Rows from block 7 of a small image classifier, named by matrix and row number. Rows with one number belong to one neuron. Each number is 500 + 40 x the weight over its row's rms, rounded and kept within 0 to 999. All counts start at 0. Numbers have three digits each.
After each neuron's rows are labels from the 100 images, of 14976, where the neuron reaches its highest value: "colour at peak" is the nearest of a few named colours to the mean colour under the peak. Only what is clearly more common there than usual is listed. The data: photos of arthropod specimens (BIOSCAN-5M). In brackets: how many of the 100, against the usual share in percent.
# fc1: MLP up (model.blocks.7.mlp.fc1.weight, 576x192), inputs 128-191
# fc2: MLP down (model.blocks.7.mlp.fc2.weight, 192x576, transposed), outputs 128-191

fc1.72:507428461453507492517507566455419534543512587509398483521471514449513474437520533480562465473514505460476498537584497480532447510457495520497480508525470425513498448475525517442447525413442602
fc2.72:520500517510490588501464509542517447603513486524449499535460485556461465504523512551512492472465530522465470451502478590463496524520493477423545587403504521483543496529535510513540506523550426
colour at peak: brown (83 vs 2.6)

fc1.556:488465467497528475542480462510439492488465559446510511539490487468545447438540500494470465525582505485563477501476462433515483521395463483492453457507494497503521458515538517477518540450459564
fc2.556:567566565548529591562473480504462470560522516535395480541444504545517424490489464614525503464554540502535513468459483483440502503522472477472526547474535476520470540533505500509583483451515511
colour at peak: black (55 vs 0.3); brown (43 vs 2.6)

fc1.564:488484464521488510505496495537437505462452573510547495557478497451539447460520447577524502557553540483582480494540444419481432473447499557433471421489519455490426504495488481472519460494485516
fc2.564:547544520536551558538480446485508488548536488480399519549462579559478478491469537571525442461510511507525428472443459501485467556529524513502513536534494504587598529478516467496533534525500521
colour at peak: black (25 vs 0.3)

fc1.270:555530484534465535540488500425460509477557449498479467432476521480479497510467473560523451540409504479489508485588523512445530556436448608445543480531547515598522432535444538545560433469537539
fc2.270:486546495498461557542514480472519538518513527567435480493485589486543497575525508481543490506547474462513548516517492513553511516575553486513526509580497566541593538528441475546482497472519443
colour at peak: grey (48 vs 8.9)

fc1.271:517441526511491528498469536526456539527439522436465503460562509451532522504455441495475509515417531520419487548517490471470496466399490498552443485513559533455404481533494400512459475543542479
fc2.271:547487529491528488439549525508532461520487452486468480512451500636437493527479523476552511531530490481494482501520467466531490530606527485523597504509511519440523484606456487482499518611525450
colour at peak: grey (64 vs 8.9)

fc1.451:404558471477459549491544537505432475470529497441540470502558514514461494494475494530515552486509533490480485442507523456514511512519503487512535534548529478504456454450561492471444551467536501
fc2.451:478521447499410552546501454545459451495442480486533462526496443448539478513544468522545531541502564532539510541555480550499485412436541528451513510485581494381451507582466575467517516558518425
colour at peak: white (64 vs 30.4)

fc1.319:476535511477506483558519490478430538479519557495465503515526516441491410471479535522474518482544558486581488479475491432519490578434484464427467489471460502471530544518577503506493518427470596
fc2.319:549541518540541586557450470469510497539534488526375498543403538534493442497511500572523481447540525505488532436494487514491455530524503554430493508432529529507508516543514495509573538526521480
colour at peak: black (68 vs 0.3); brown (32 vs 2.6)

fc1.447:507513514492566447429520470427507587436511536463489524481521491491459502483446506512467495523514481458443501491495519439498502512489486553549439439481516480573491530438498463566507517499566570
fc2.447:407490529488476480512524519374469545525516494498478483512519530537532414428485492483487507477426536523455566530499528500504531544484459446540495535608447514493512436519525551544456408441460544
colour at peak: grey (79 vs 8.9)

fc1.238:520430600527477437459466516526473530524594531519469488519460408492529447500514518503559525550476453473490515507468488467488522493544533458559529504555479535535539531491513504523463501504561509
fc2.238:450508500498497462527504440478515478525484518474548572469577536454594516547492532523502549453464457514526493518440547582447495467373485499543458472575497526463394500501504521554557447489522464
colour at peak: grey (61 vs 8.9)

fc1.80:420497466477486471493483530491509531516503618484447508494504480462496510479455539511481529489581498481510497499511524436537475573471440474469439489506482485600510475450487527498482539406498607
fc2.80:535519539506522542567452489412466546539514530508395470536490558516533364439514505560501463472510538531471548442498503494506493554483485480437482549479520513519475498563529542569558461479484509
colour at peak: brown (71 vs 2.6)

fc1.292:533475474462485537542547486483457515569505517473488474560498550461457509473513447503481428552494500538506578538559531479505504524542515497546521480546537505508490548464496575519453559478545488
fc2.292:575498503526486503557498454429551623447540490492558435548521523596501540419519484494515485517516509426524498460506457511518539478648540488491528502560509509553496539533417479460475499516509434
colour at peak: grey (45 vs 8.9)

fc1.571:467520471497473486533481485470458506471500574468464538534482499453528399504436457518464553464561505557557462512442494459556507511468445501449527516537482515455533590527533545506492528420492537
fc2.571:530548533520529578558454493438497509545520503540383483534439546553481408492527496567517505466523540509482552434493506500485469530506492506438496536443555523506467485562519516520580508519515479
colour at peak: black (69 vs 0.3); brown (31 vs 2.6)

fc1.498:447529507450528484453528567475509577489485531441521539455510450443532556454511530489494491543543444425498492509539494492524436499456462615496461465506536433546464500455481450464469543507562463
fc2.498:433461533476459451519485505459485527461505497460505469480544536490518458462474491444414511509417510582479548502467532509541534560462468480471505526565436533503494459529529584573459443441439533
colour at peak: grey (68 vs 8.9)

fc1.492:468498473451531484477567563464446534551520576466434415532494518502526436499501572507483435483546536458491482445490500498525458548421459483513456510507470487552504480474548433488473528422500616
fc2.492:545543538500496565542436475449536494536497478504414513496384504515459455543527490533497502467484510537477515448528523561473463499536483538421546564446525570503510536518494503524569527536526427
colour at peak: brown (52 vs 2.6); black (48 vs 0.3)

fc1.573:533521448505484469502482457500510504448470493500489511571603470486474499602459495481501553572478521530567462538466473500551509494550569553467525498427473502459471533529516520521484559470519478
fc2.573:517517478560475527518483490526403461499505498517525473551502466554543435469551473540526484522579538525523532460530552506480489477410495509435499469470587450419430499528540521520557474557531496
colour at peak: brown (45 vs 2.6)

fc1.236:485536507551525434489511550481425536495522494448513453480506504485509496428518447489480479431527500535489448484526518507518432555459466481493490546509515502555449456431539536519495516480466587
fc2.236:507453472538415566526507533467454506583558452535471447544455476565509501499548510520514489478451515504479547503564437582497464494489535524506500537450458517483513463530569564496472497545485458
colour at peak: grey (83 vs 8.9)

fc1.258:505456466475464494575507440459496412492549625467469489473487454465595465416478517462492477553450512423541500508471465492510512503514580498529477454484445481568446542502534504518432580510558505
fc2.258:543409560498466503500457565545475475576473520529501482551494416540532517453493559508486458475548409458491478491519438561577465501571527438478468478505503514522515459492496491403507510557513502
colour at peak: grey (74 vs 8.9)

fc1.396:431465407416524456450447503451525556479475527458426503479531565484463494482406567509469506499497509495535476463549487451565462599455514545471458486540548555557519474483537467455447514449464568
fc2.396:493476530546527504527433522461550517533572501520493520527496549516500525472544507568495445520571480467467506448461438491519499540551522440513496482499418479544545462541508450539487454472494514
colour at peak: grey (48 vs 8.9); brown (46 vs 2.6)

fc1.459:511521484532531497520484480531460496485476583494474477531531505509563422493527446567502509546567522490569510471533462434492477529404486500434453425500547479485453475505538501466529477461483549
fc2.459:556538565550551556534490462475489492558541498511383496556466566557508452481457507604527471470523523505551452458427454477478475551514510474500517536507494485582545528498524482513545506482496547
colour at peak: black (72 vs 0.3); brown (28 vs 2.6)

fc1.460:555527504446508538503476465505473506381437554417500434502541505475515443494517475542491513493525575490545504522506512432496465478417470500493473467408577510484486458538467524442477536509488488
fc2.460:501528528476485499486482513502519478522486492477539534496443461475561504495517519483488470537563468477465454472496548492545401514502510549480483391417474489468539457468483525467462542494565493
colour at peak: grey (44 vs 8.9)

fc1.386:439566441453463509509483514484523587504491646424443531491493474475458444554488524501476455489525491546517458521473505494508496562475482463469463454541491497556540457463563488467508516413538548
fc2.386:554521558511548543544473523402487522549522505513383485535482544538532396479497500561508484481491552530470511430524481515494479560472496456454475558493512513522450498556523521542553468482500489
colour at peak: brown (64 vs 2.6); black (35 vs 0.3)

fc1.482:510390488487380438546461517473474480570489459550582531546478528457455484530499511465472580470468566482471542427454491461516511523527510473486513508517482488494383529475512462497625474558490553
fc2.482:537489524509491421464499445434527507572499463449546494594570484508529526495635521535516478477484423454469475511427530543465466498551479576536501572471488461454473484488466457563512444530527470
colour at peak: grey (45 vs 8.9)

fc1.494:587485432496477585496550542470463457476532485440550505491456465460577504461483506457493511533466506505475526432450510483586509498419509528562451525427478486496518527479547517429600519450490524
fc2.494:534496484507513522473514529521532409475515440469442504483462502567434505472395520488496516484511529460483509418540518497545475544539469523533513500425496503501632511591495418479472548498522468
colour at peak: grey (44 vs 8.9)

fc1.442:540578469512538531530533518479453461445544495547507424491511542545509538481461471472502516533444469506549541445433544515572489523511482489590438532533530585521497474505423549480480456494456515
fc2.442:455497461490471507452512521521553485473499520460487506446502495504478535490434529515471598527514566459535560512456531508532520511484544469519556513576532492436517492493539468511547514552539476
colour at peak: grey (53 vs 8.9); brown (25 vs 2.6)

fc1.312:522554520456533421492472484482472471483467531461529542432484501575510517546485517493522570392571484500506561528552548518490468458444527467521562513509554546488480499493488514476511428539455482
fc2.312:469506496518427513538513473419530520437492507502445492474511481507438507578407488503513553474462454459458475504474515547476566456484488504509606459498509502463529526463476532603495444563498425
colour at peak: grey (78 vs 8.9)

fc1.139:503436472531526570494451496550526491561477523553495450439511435473482498527556544575538511470437481531595512489433588515503494466545500521512495479484557543546518512482546541515591518490417450
fc2.139:493494537498471500560497504532519505554468562529509542494558523456539529539559527483495566448451470486473526586484452538489540459467549516457478480505491464483437467450504550607527440556450448
colour at peak: grey (51 vs 8.9)

fc1.191:467485428509494505483532603499479467468507509459459461549494483454498521500510496348430495507385521488474469515525521494456520573413477511510555485453512486475470488455507483511591480475445505
fc2.191:587496526486501533492518499505566493553472483548483523536504499600477529528459529489510551433542509484509477491567445513527516510546476461490542470482521511494536529617447455457508538562492458
colour at peak: grey (67 vs 8.9); brown (28 vs 2.6)

fc1.116:486480480494519453515529508501425548507465618474465442515522525480565382472507457533471478486525560504555450471520531472534444497426461442485442457511535431494463522500516538495514487490478555
fc2.116:536564552509535551543472486410495523554510488485386503525422529523530408487503510543506477469525528525481482436495522516509420529491507536450502497494537509513488490501490527521535536528530495
colour at peak: black (82 vs 0.3)

fc1.514:512478494473468438506506448534530518415476512488478457486560561445469456491472515453483505458455469558564512555499498502532502520493478502442531471507477567532486520468553545505467547477444591
fc2.514:569547559504521542458516528509406484552440490512499512540482483564551457474512495567542473542551547467577437422541512537495434500452483503535500444481552416489468522511505467452553491531531490
colour at peak: brown (33 vs 2.6)

fc1.468:486477517500489449483519468488449461520460535475461504502495482515424466487485480502577444479478460503525457473520491496483504545465492454487421566429436498567440450447495514472503482458484531
fc2.468:483492553499496565479480547521504466582496504517442490516458488530492503455416545514480510495526480412480486527500447535520473511496498496572553523497469484517609469505494487476450520563511525
colour at peak: grey (49 vs 8.9)

fc1.376:520527503502503490484484519488455502446484562513473456462535491489562458483517443482475522505555498493565573564521497410484468479415456476528495438493535462499480460477491458466493493433417574
fc2.376:534602573520540544509479519470428510566501533488444492509434470518559396514455471587471525458540579490541495435461519490457465513545416489475476516477532460451449489521493490466536489442522503
colour at peak: grey (73 vs 8.9)

fc1.241:481501477525528467493490548475401544526470552482436402554524521437552458442536525528473454454551509502505507515533528454530428575431461473490447514480509478518531501491520552475487536494491549
fc2.241:540480508507514560510468448519522461559478467521369494499379509556463464514477515505523507449508483505453507490517505548502487500527512530431528529425524544519547551500506497542579558537521464
colour at peak: black (61 vs 0.3); brown (39 vs 2.6)

fc1.325:478585539423492463525565513491483566443524553479569468482490513423513515476544529499531442459569473514449456511487558485534473476467458503522485503557529479527489482409502526527470502496547586
fc2.325:435505480545465507493513533361426564554556472505493519555454519552517504474552511535531505459508550450468520439549473529499461512528516525583423490532496458451480426479570515488455455527512493
colour at peak: grey (25 vs 8.9)

fc1.553:444497478516576477493482513465521488439446440484497494508488487535504498422461431513496479454460590536541440528490512417490474456462519490571504536471495545435496550535497449468551504473504527
fc2.553:526537488517539483464564515427540426516535471524444468538459510611479462546507529502530550502492569437524515451507499524510505526583475492486599484546537512493579525525431429542445501546511366
colour at peak: grey (73 vs 8.9)

fc1.177:466466455498443517494477536608453519514498519494492523478521541429579461483486504490406446497574469464478486471547517472526432478418450500510466530418504512521439505446596538488499536415501505
fc2.177:505489534510481517476473548520527472557518411480453478501422461535492512489409555493469587501519480472514483401464488542562466551468490450492498461382544492508598457540548488491557530524528424
colour at peak: grey (64 vs 8.9)

fc1.83:424549428474462469476568520474470509517513553440516404497515508530507468475467569500544475383525524514461488549506507509521501527508459548446488487555531443501516434486547542487393569487502582
fc2.83:613499581512521490486473513463499541505526503505460484453483509551462500558474488478408494478462501477539519503483513530497541458509449400538565520526456518539545540500507449542538481516427441
colour at peak: black (42 vs 0.3); brown (35 vs 2.6)

fc1.432:427538458477524467471525573491514545501521562459509473471511581504504483475523559535504500459524514525438493439485471492538442615467505443447463462597513516497464454541565514500463560516505521
fc2.432:525539473496479592549454508419536505495463481483450535492437446488467492538531503509481512499466535496484532457570510598498481462493510475439531544505531539414521535584446515503559514522539388
colour at peak: brown (60 vs 2.6); grey (36 vs 8.9)

fc1.515:424468472517505477476525531500460519524434542507496460488470508436506496423545519499565522491490507506526525554590435491520429551466495572437455437490499470495478515490516503464446508472475565
fc2.515:487481547448485468469440515457522565585449511520511507474483473538518488552508526483448504550458480479542465461410545502553504509575491466482500522468486515507533477532457491496505463431468458
colour at peak: grey (68 vs 8.9); brown (29 vs 2.6)

fc1.245:459499489504525484529509472479475527474477551428467471565530527499491457443474529544515480477546525473516463480528465420499430511421477577503453449495492513523508425525527518395460555464451577
fc2.245:552478543497484590520460485505498482551514466547366509526406533578467468496466520533530493486517520474492489497510488547499442508477509535491549491466501526539585540473510487518555526560482482
colour at peak: black (55 vs 0.3); brown (43 vs 2.6)

fc1.356:491509497442517466482506489486501526506444604464477451492541488404496451457436500482449513539591586443520477518498521377536502527476443476483456455518535493506537487554515472481500520364435564
fc2.356:552553543509493519531515516542442427496516485462469478480443544437571439480435500528487520428554552551499499494534495501515423520439463560483496460483485521515482497482524531515507538447496537
colour at peak: brown (49 vs 2.6); black (32 vs 0.3)

fc1.90:449535433423490460486509547499505579554533555470470464514500550509481417492482560498536485444543554503460491459509479455537439582488473457467478527560556491508497450501543510469488589477521569
fc2.90:532505517513504573543452522471541474572503459512449525524418470503468490495544504519487496485471516525452505436549486593473463527513512494405506551475501548434516523562505508496555499534526400
colour at peak: brown (57 vs 2.6); black (35 vs 0.3)

fc1.327:437526453454474459520476493499505529503470606460466484453513509474490502467543504481465524495537466460549522535514522414483458553438437471422462496490455471543505443507554501478510501358449565
fc2.327:548551519531539539557461487443432528544514534498394426536502520514547375473486486568499489446519552527519535447505503488481482532453466478429484555473554496520432505542532526546582494477482512
colour at peak: brown (67 vs 2.6); grey (26 vs 8.9)

fc1.358:479554516488441474523582483485472516462493567477508495541542464518531445494431472567470545459510552455556502467504552485502454477466465560538484512479459457523484442491511484456403527463541541
fc2.358:583560538516536552521469467425526519541491474517384511526418552570479470547489516530532477508501534472507469444511480512506450492542538563507514480448514531517508526491480458462531545561516456
colour at peak: brown (43 vs 2.6); grey (26 vs 8.9)

fc1.360:468541462469487504508485455471468556469499529437478534560500493493483414516415508521495481468500621524505429542509528524556440524460504578449458534540486531436483520481518511518451558497553500
fc2.360:495497498541496602514507482524509444533546461501426508550394542541484475477482496578549515416553539488453506471546499518484439515471518533472531470463529491567555499482517471491529536534536479
colour at peak: black (56 vs 0.3); brown (43 vs 2.6)

fc1.164:457468419507494506561442527553535474496524507415531535504550461394502541536529539483488462498527509571463508562575476460538433509383538531394508476472426504485478466516517538461417511482482490
fc2.164:581486568509506492468425562486504506588549498489545514529484512571525519527522484520446479560513474494480446417459523535493451552510497471460486475546473419503501482509546486529526413491516469
colour at peak: grey (72 vs 8.9)

fc1.163:491492480486567393450524539466519573431486556509498489462562490472483517520389542478512492537496493486510437459444508451494552510481426491517445522465580494521469564447469498501526522475448549
fc2.163:518481544514538461466561584471466503557561487534561471482499511546510464490485455492490473423479519525448408506467521522480534541563424414505531443556432442521550484442550464548495469524488533
colour at peak: grey (76 vs 8.9)

fc1.179:490513493479487467476430515439512595501525577444512482441524543462515493502460499504440493510520492492491466542458573467539465578474377426482473493534477503607524500468566467507556535436492531
fc2.179:506502483537528539565482508397462536539542521516409456559536533531536408458514491559521460487520547503460532443483465474493519534460517430476435560513520483533472480563532539536547472472492530
colour at peak: brown (93 vs 2.6)

fc1.365:518460583491513528528470488566476542442519493450411534492482491481483520495398441524618458459481515435510514503478529559461498505436542431474552568532520512475532444446499532465581522519508504
fc2.365:464516462492438537521506521455468493496493471480487478483493560454479513563464548492497521463533468529505477522534436641519504539421555490448498465548497558522531567463491502532515506544505469
colour at peak: brown (48 vs 2.6); grey (41 vs 8.9)

fc1.429:445424491526481537493479450486542531422481545436501501463486502535472485516509550457559484547492488534438473451451501557454461534599455495496514499562523522536528489476426551510475523531502464
fc2.429:467503516524506415498502429538493535464477532498582432448541513523527507481529495524456476464481435545511438508476458552521490475547520508498480473565519458498415528467567510434473480545512503
colour at peak: grey (54 vs 8.9)

fc1.341:484477470477525413441497505520504493505504545492502496462481582462498515546406467484514468519496488515543464453483468500466487551481461532406380526463458500520490479512525457455457510395385547
fc2.341:495552476502492585531435488546507466550426535469467499503452423447491502500557501535508506561558507477529482502576450463468425480474522496473503506429552502443477531593450505412541515443533437
colour at peak: grey (27 vs 8.9)

fc1.152:516465542529482511473496488503467503567479552477441428595554514562504537491430513479521486526490449524510480504483506465492556460487531493430422561566536560507474520484467481536552545488396457
fc2.152:578480537514482499482511477521511461563460533502440489541461516530509496490549510511458513500499469397469503548474465531525495437529522544564602544583485478459564536491451488546520461546513451
colour at peak: grey (52 vs 8.9)

fc1.148:540585504496521467517531533456442576444491565537501535483505514441474478519501447520484526450507461491514452501544535481482407443477455420549514474511544444506464544427531486506503475441512539
fc2.148:547565527516518503510457532405453561533547498498503488521464532534549427509558473506462508485494589490488551419500543483521443520574481451484444463535492498449435400549523510488497466493514455
colour at peak: grey (47 vs 8.9); brown (35 vs 2.6)

fc1.33:453509445468485452496510520492423534469511593486506492508533555457501425457476461519468532496544549502548491525509527400515525551459474532422460479459521469493505464575556475466499508433480543
fc2.33:572547515525558541563470450486476512491506529478416442514459532483525427508453501555501497457535540509503494456472504481515446476480488510453490485457518519529464534477498504526556567517505512
colour at peak: black (69 vs 0.3); brown (31 vs 2.6)

fc1.51:519506452503562499518513524501439552547504544505413474549534524483522420437454554526526488469522563452466500495526533468517451569424451501471455514566493456523514464477576499451536523435481578
fc2.51:511512522507484577500460462459535474522530448506421510527384515574478476558470485530531506457492526514472492442491531590489475489539502551439548512442528525486549523521502505546537536560528416
colour at peak: black (53 vs 0.3); brown (47 vs 2.6)

fc1.309:507524500489485459475521495462455543484535536484544477498465503490561512437512522496527420461550487504540503468515531484508413512540480527491378500476513492561505466439549538467496543490473548
fc2.309:542514444520435589523475501442469521588497475470461490553439462511510501475573506513523511510462564472495539501610471527480459465504535516470481542456488529453494444544503559452496476504502408
colour at peak: grey (83 vs 8.9)

fc1.219:482534451476513452477478485498431531502499565424470459544552542440567452454466455538535496454517585451489521460533494402523450545476499522494423505499477469519503419520537534451468498453488519
fc2.219:500515530502462587512510477499469456563507464495424425524452497581501471509454495555548531463476525484457483496526539557491447451499508586487540513451537460525455503483494534525491518551541467
colour at peak: black (50 vs 0.3); brown (50 vs 2.6)

fc1.44:498496540499509493500522601474479544478547464476535556427499541458460517483473539518490458463602439574416480429488478469560470568456525517523448490516500553545468495483486559573519564500526526
fc2.44:439462517524466498490547587441486502541568473540510479530544539575521471476508506490482502474451505546453524496505442518501517580491511436485519492612448462500500421494581535549433407516493536
colour at peak: grey (80 vs 8.9)

fc1.544:485495558444508491505471452524597417564455484546524516509487549475524476562500406503528534464505466484423447526525509497524503480519445455518481551473549440507465504471458517520503469523536539
fc2.544:517476545554492467490501490455480477603478516500432583562527458504521469550566490515458503472459438457453523561470497527453512442415467570550530499394478479473539503525474535595492423512513517
colour at peak: grey (45 vs 8.9)

fc1.106:518462493530504493482439487452496490535406509523455551489475431467553553489475458557576360448445522590531529506501524482460482533425410440581519552441517527451482451550505518492495528548492524
fc2.106:474507489474526449439506539532562452523475480501492539453474467562516533528457575458488577424455447498509482536551478519539503533484482483493469438513519490444530474557510478555466460489462432
colour at peak: brown (36 vs 2.6)