From a checkpoint of a small image classifier: trained on photos of arthropod specimens (BIOSCAN-5M).
Rows from block 4 of a small image classifier, named by matrix and row number. Rows with one number belong to one neuron. Each number is 500 + 50 x the weight over its row's rms, rounded and kept within 0 to 999. All counts start at 0. Numbers have three digits each.
After each neuron's rows are labels from the 100 images, of 14976, where the neuron reaches its highest value: "responds to" is what is common among them. Only what is clearly more common there than usual is listed. The data: photos of arthropod specimens (BIOSCAN-5M). In brackets: how many of the 100, against the usual share in percent.
# fc1: MLP up (model.blocks.4.mlp.fc1.weight, 576x192), inputs 96-143
# fc2: MLP down (model.blocks.4.mlp.fc2.weight, 192x576, transposed), outputs 96-143

fc1.273:497516507541479535580471482469505564462490428492481486545555410580497561532489547468574523501405490530513464511460532562462516439496407453519477
fc2.273:542491515541572489512521482574558523440519517515504509584537353487491486542493533497531509468457570605481551558500507573486523433510458477530490
responds to: order Lepidoptera (54 vs 7.3)

fc1.176:533536465528408521554475503403515542523475424583587512502503432538443471543418501558566521505602535525535544505429523425494475407468507448533510
fc2.176:570515499463511520524513526431490558375428500553584494554430392478442429460484461552428433461585559495570463499513538498426489519449559424471671
responds to: order Psocodea (25 vs 3.7)

fc1.424:468490462493581475419426491440507470464470453495479557378506601544456481471593518409479539502488469468406510589517540474482506510516468519496547
fc2.424:521497517538591525517535610498459527504426451432552426488426542404501477579567520423461496484485500372515487551479488479483506580484455434462554
responds to: class Collembola (57 vs 1.9); order Entomobryomorpha (39 vs 1.4); family Entomobryidae (31 vs 1.2)

fc1.437:499446587525547488441523579438497482502420521494463501515405542487584547542434560454546487493496525454505515473521511496535575510492480507479515
fc2.437:407554481485505507434514518540476494482498478496452443560419473530551484536538415453534474573539456483480546501477464474481558546472572499507530
responds to: order Lepidoptera (31 vs 7.3)

fc1.286:400510486516606506457417501370481388529526496508470456412504635514515462467437511487533498517562417543446478507494530476513505439491480459591494
fc2.286:567542513464525553470460484499465528438429393449532488510488428531462460492631543423436427485497543501497563515610571474428573511406490480473591
responds to: class Collembola (36 vs 1.9)

fc1.573:489543495501495469652635536500508496529545494456387472509508485549529516555514559496553529494452504499539512530397459570495547445464545529503472
fc2.573:506558440492492527479570572493500451549426579538451600499534528597491502567545642526487562485471472525436526479431520454482535467539516524532500
responds to: order Lepidoptera (38 vs 7.3)

fc1.299:459469534477530403469505455550577406498527472473426516467479527469470511412495467520432511482444426551500494505558526570518482446523551561504523
fc2.299:494503486530500485369544523487433500369364487477519485469521543534527534553597521456532489470496428514485513490575608440420540552470479489478571
responds to: family Drosophilidae (30 vs 1.3)

fc1.182:463495530475501403594489449465509409542492452468444485417534442494482570435514532509530486518474393569489528474535532524536547342463530526542413
fc2.182:448497512572481445437552483534504521355506474558505506454435548443619493517419413411529535477505464520514427467533486462556567565497442450470492
responds to: order Coleoptera (73 vs 16.8)

fc1.414:527519487501534438458476489469550461460411452463391555417480500558536636485418541471506585511455416492460463552536566579479492410544491468570521
fc2.414:505521569520439407545463429501455521471512429435638485489557444402464566502490524424585425449534467526478449567483452536455499514490443395436416
responds to: order Coleoptera (50 vs 16.8); order Hemiptera (32 vs 11.3)

fc1.323:501490530517603430550451463445600501431464501482498489427472466486484516481442466492521587463435491440500482603487495600512486473469467478488495
fc2.323:506502408506516504474413540473504443483589456418494434465502432502504478498517485472527536542427391517437484503540509524476495532526418496522354
responds to: order Hymenoptera (41 vs 20.5); order Coleoptera (36 vs 16.8)

fc1.497:526370580503511450493487596544395552459561483505417480504455501567545524521412500515511567443507463536532462511534466517543460482429486492541558
fc2.497:481513474477449519523615528436514506548523545586509559566404545504518494526526538486441543529480499513449440489525474472560604514443456493593519
responds to: order Lepidoptera (33 vs 7.3)

fc1.531:496581511495530517509421357491547526420451408470463455405544547563541554486514542432566513508561433491419435487532515542456531474527472391544452
fc2.531:478527466539448509454448434568451530430501554528513562548453512439515471469511429533472465489546381587498492456526456512517493544526447513484503
responds to: order Diptera (69 vs 30.6)

fc1.364:485458507477495418442473358515523504444466432491495521481571532522488649420423451537468547487562466514423487485530538586496511426501508471544500
fc2.364:582502492510430450501477516554429532464495403505564466521539521483529478453527483506463451524467525436569426483523585513409462543544569437488634
responds to: family Drosophilidae (25 vs 1.3)

fc1.241:442505444579533511523434421411495480514501440451502527417591578535520466461493521436578486481551418522437461480533512496454517467497447438549491
fc2.241:469582449490568435424491442512521509398513438485488540492446477480494492430523457486525460513545384539448510542562503534444523503427404474516527
responds to: order Hemiptera (32 vs 11.3)

fc1.238:502562496576563509441494445433514510436438531535480512510492477494559529487397439445517533466497574526536493477515466459537574498548542381551503
fc2.238:511522454505472571438539450511471499520568471525505529494556422571545495489513518456519465497501527593517537494577534425455604479431542488542515
responds to: order Lepidoptera (28 vs 7.3)

fc1.521:381469527500623460450509487390517417505506535492422472379535583495524505489464534472517474494469416542433503425494492471532519406444528498551504
fc2.521:521507529437596541440504529525467504476373444430491539476438500498453444478615544434401464493489536442492558578562485488486529498447530491495629
responds to: class Collembola (56 vs 1.9); order Entomobryomorpha (32 vs 1.4)

fc1.197:477468471471503493473430467487459441579543537487475563467591496612479584531432470529567539492480453538433550484616531612468531443480497496506453
fc2.197:562571496542479553477524452536431454431448460522465505549521437605543534482469539485471514483555481560483451426510585496427559483497502474553569
responds to: order Hymenoptera (49 vs 20.5)

fc1.201:424479479491575486466387430483464436493445488461513540470538563483495510472499467434517502523524373495403523534480463489481524525508544456533535
fc2.201:450516512583485537562496518498427551632518558465522423525460478427548571548487467493533459596478452489488463507407341524533400467635463489565392
responds to: class Collembola (66 vs 1.9); order Entomobryomorpha (38 vs 1.4); family Entomobryidae (30 vs 1.2)

fc1.563:462543485396562473569413489460627555511447533461385577503497530549465546440519482490433566455514515467486535610500507593580469461530466518547427
fc2.563:589493513498513562532491560499447513509479621545488476587511508486507467538542502481460465476518597402631532551441468497470535581496443527472552
responds to: order Coleoptera (38 vs 16.8)

fc1.254:511462554466487371499551552553521516428403438468539537495562380529535572478447473518512488561537573463564498552511549539477541436498529474482568
fc2.254:478479487533420586537441479399471582531545457493572412494534543537449447488571510480442498448535542449483508517474552479426623564358503431521522
responds to: order Diptera (82 vs 30.6); family Muscidae (27 vs 1.2)

fc1.363:462539564486578533479531488514573446504484497508409503405563528600566552585511496432488562546466567506458530611484530520441563476497370481556475
fc2.363:568539395410481592481444510521489462487495466464537517442452513468438444480566456538410556512490458502473548536576518526473442588517581484490495
responds to: order Hymenoptera (49 vs 20.5)

fc1.542:475519478519490485544486428515472451495492507409486512406563494524556539480485482524510517561484445551449502536543548508493542434494549455574376
fc2.542:507463514486549513512529475529476516392486440533546528541348412411506537503417435453463552527524503594538489500549504544464515529522417508534601
responds to: order Diptera (61 vs 30.6)

fc1.92:521486427508481439523405447480475503492504396436517528509486468533412517525468452518535530534550517510482538446497553572438513422477479495497578
fc2.92:559492462457505529498485532523465548424410452500613537525389463473427460459473453491452538468577535474545446500447506541412475563487482444461625
responds to: order Hemiptera (29 vs 11.3); order Lepidoptera (28 vs 7.3)

fc1.438:442460540530587397565534502512565530452446491522418576484428458490503517431453427489461536506480544431519451467485496568552531453519523508493573
fc2.438:422503511492482463463414502513447453579581464482481483509468464476439544442498412493552569594475337568449535453482446523504464470526471547556397
responds to: order Lepidoptera (43 vs 7.3)

fc1.125:430587545501621476550532441535495448489435441454443513524509468453568534526476451419521529583541458457486432520449471517547483449518499509535546
fc2.125:554468475564503440495602564543452568434520449450542457577488430430548471594577471491563447441509506490564502517505513470503556578452532482398580
responds to: order Lepidoptera (45 vs 7.3)

fc1.540:479529558486497437436550452586498545455408422470484566550537362484489645513456500425494510518565554506546532501538532557458556502456582448511558
fc2.540:470475438535444612502552561416488494535572482543510443443507543562494483527525544485504498505480536492456556500518576418460613512406550474529436
responds to: order Diptera (76 vs 30.6)

fc1.10:422459564442614427397463546580584497525405483500501532495552500462480477477543454451499493514472478458426599583501474500519470453468510544486505
fc2.10:509458416498536548486498602452440434584553509506483499472537617490449447567553500529502456509487375465490608552493512457472520536475467577450477
responds to: class Collembola (51 vs 1.9); order Entomobryomorpha (28 vs 1.4)

fc1.195:529514521528497439457370483455520460451532526510448435500623477466507564436435491550522494442478541410496503500533535524457530468467528415535375
fc2.195:494496568489522572457504441577458537467503498532392506521482515526475540506455568475405490498491531457411458521491498525457635488399495538510438
responds to: order Lepidoptera (25 vs 7.3)

fc1.198:511570468503551533520451499463476514515391481438470527456500550545568509525533468444509517480560511425452490547458493438466571473432518459519481
fc2.198:508564475464501502421543512521482473483464489557531552558541442502531449520496500485521446513616574469529516522497503404459535508459573453484570
responds to: order Lepidoptera (76 vs 7.3); family Tineidae (35 vs 1.3)

fc1.179:520540567433562388482550496556527405521466460458412481457487503500471535490502503503504598515503449494509505488475529539502519455491554540538475
fc2.179:454517542488540494549422423480474511534575505540532500610510537467552555435419468422374540522528556501518472512459543504459516479550501486615501
responds to: order Hemiptera (36 vs 11.3)

fc1.458:464519438479474478417441422550565526435352534535471603420574551580455557510576562544462583511560504436477451491561537508546522548474468510502423
fc2.458:538545576497541489488548476523471508495579487621544392536527468467457498524474559497515484552514621615517491466579502445520374462559487536492493
responds to: order Diptera (61 vs 30.6)

fc1.244:508450529410504421486530467624596444489487425460455514455523466470470556451485447573466529556491467534506465480533551607500454485529498556542460
fc2.244:499529451516390474441433449477428527413461482475586493514619531563487510469602525459485541465493470502459504486582634495357478558517503482475519
responds to: order Hemiptera (29 vs 11.3); family Drosophilidae (26 vs 1.3)

fc1.4:514525504452503504514596569460496546554409448461433557421622506522476567516487499494502488493434493472516486451546462546515510412470541497504541
fc2.4:523427379485513458461480528438597460471619461483472496525581466528422391500520491495510486527399439527480548602499543564498444508569483555497549
responds to: order Lepidoptera (28 vs 7.3)

fc1.336:484496509472567496493523362551496502576418476415370507517609552468520569474445446450450555480492516433458525484503456550553558403469542540491440
fc2.336:597512507475491511566483521496505546466519556601520543560488465501443492582489534629446526500488626520592530486486504541443504529513483551461561
responds to: order Hymenoptera (50 vs 20.5)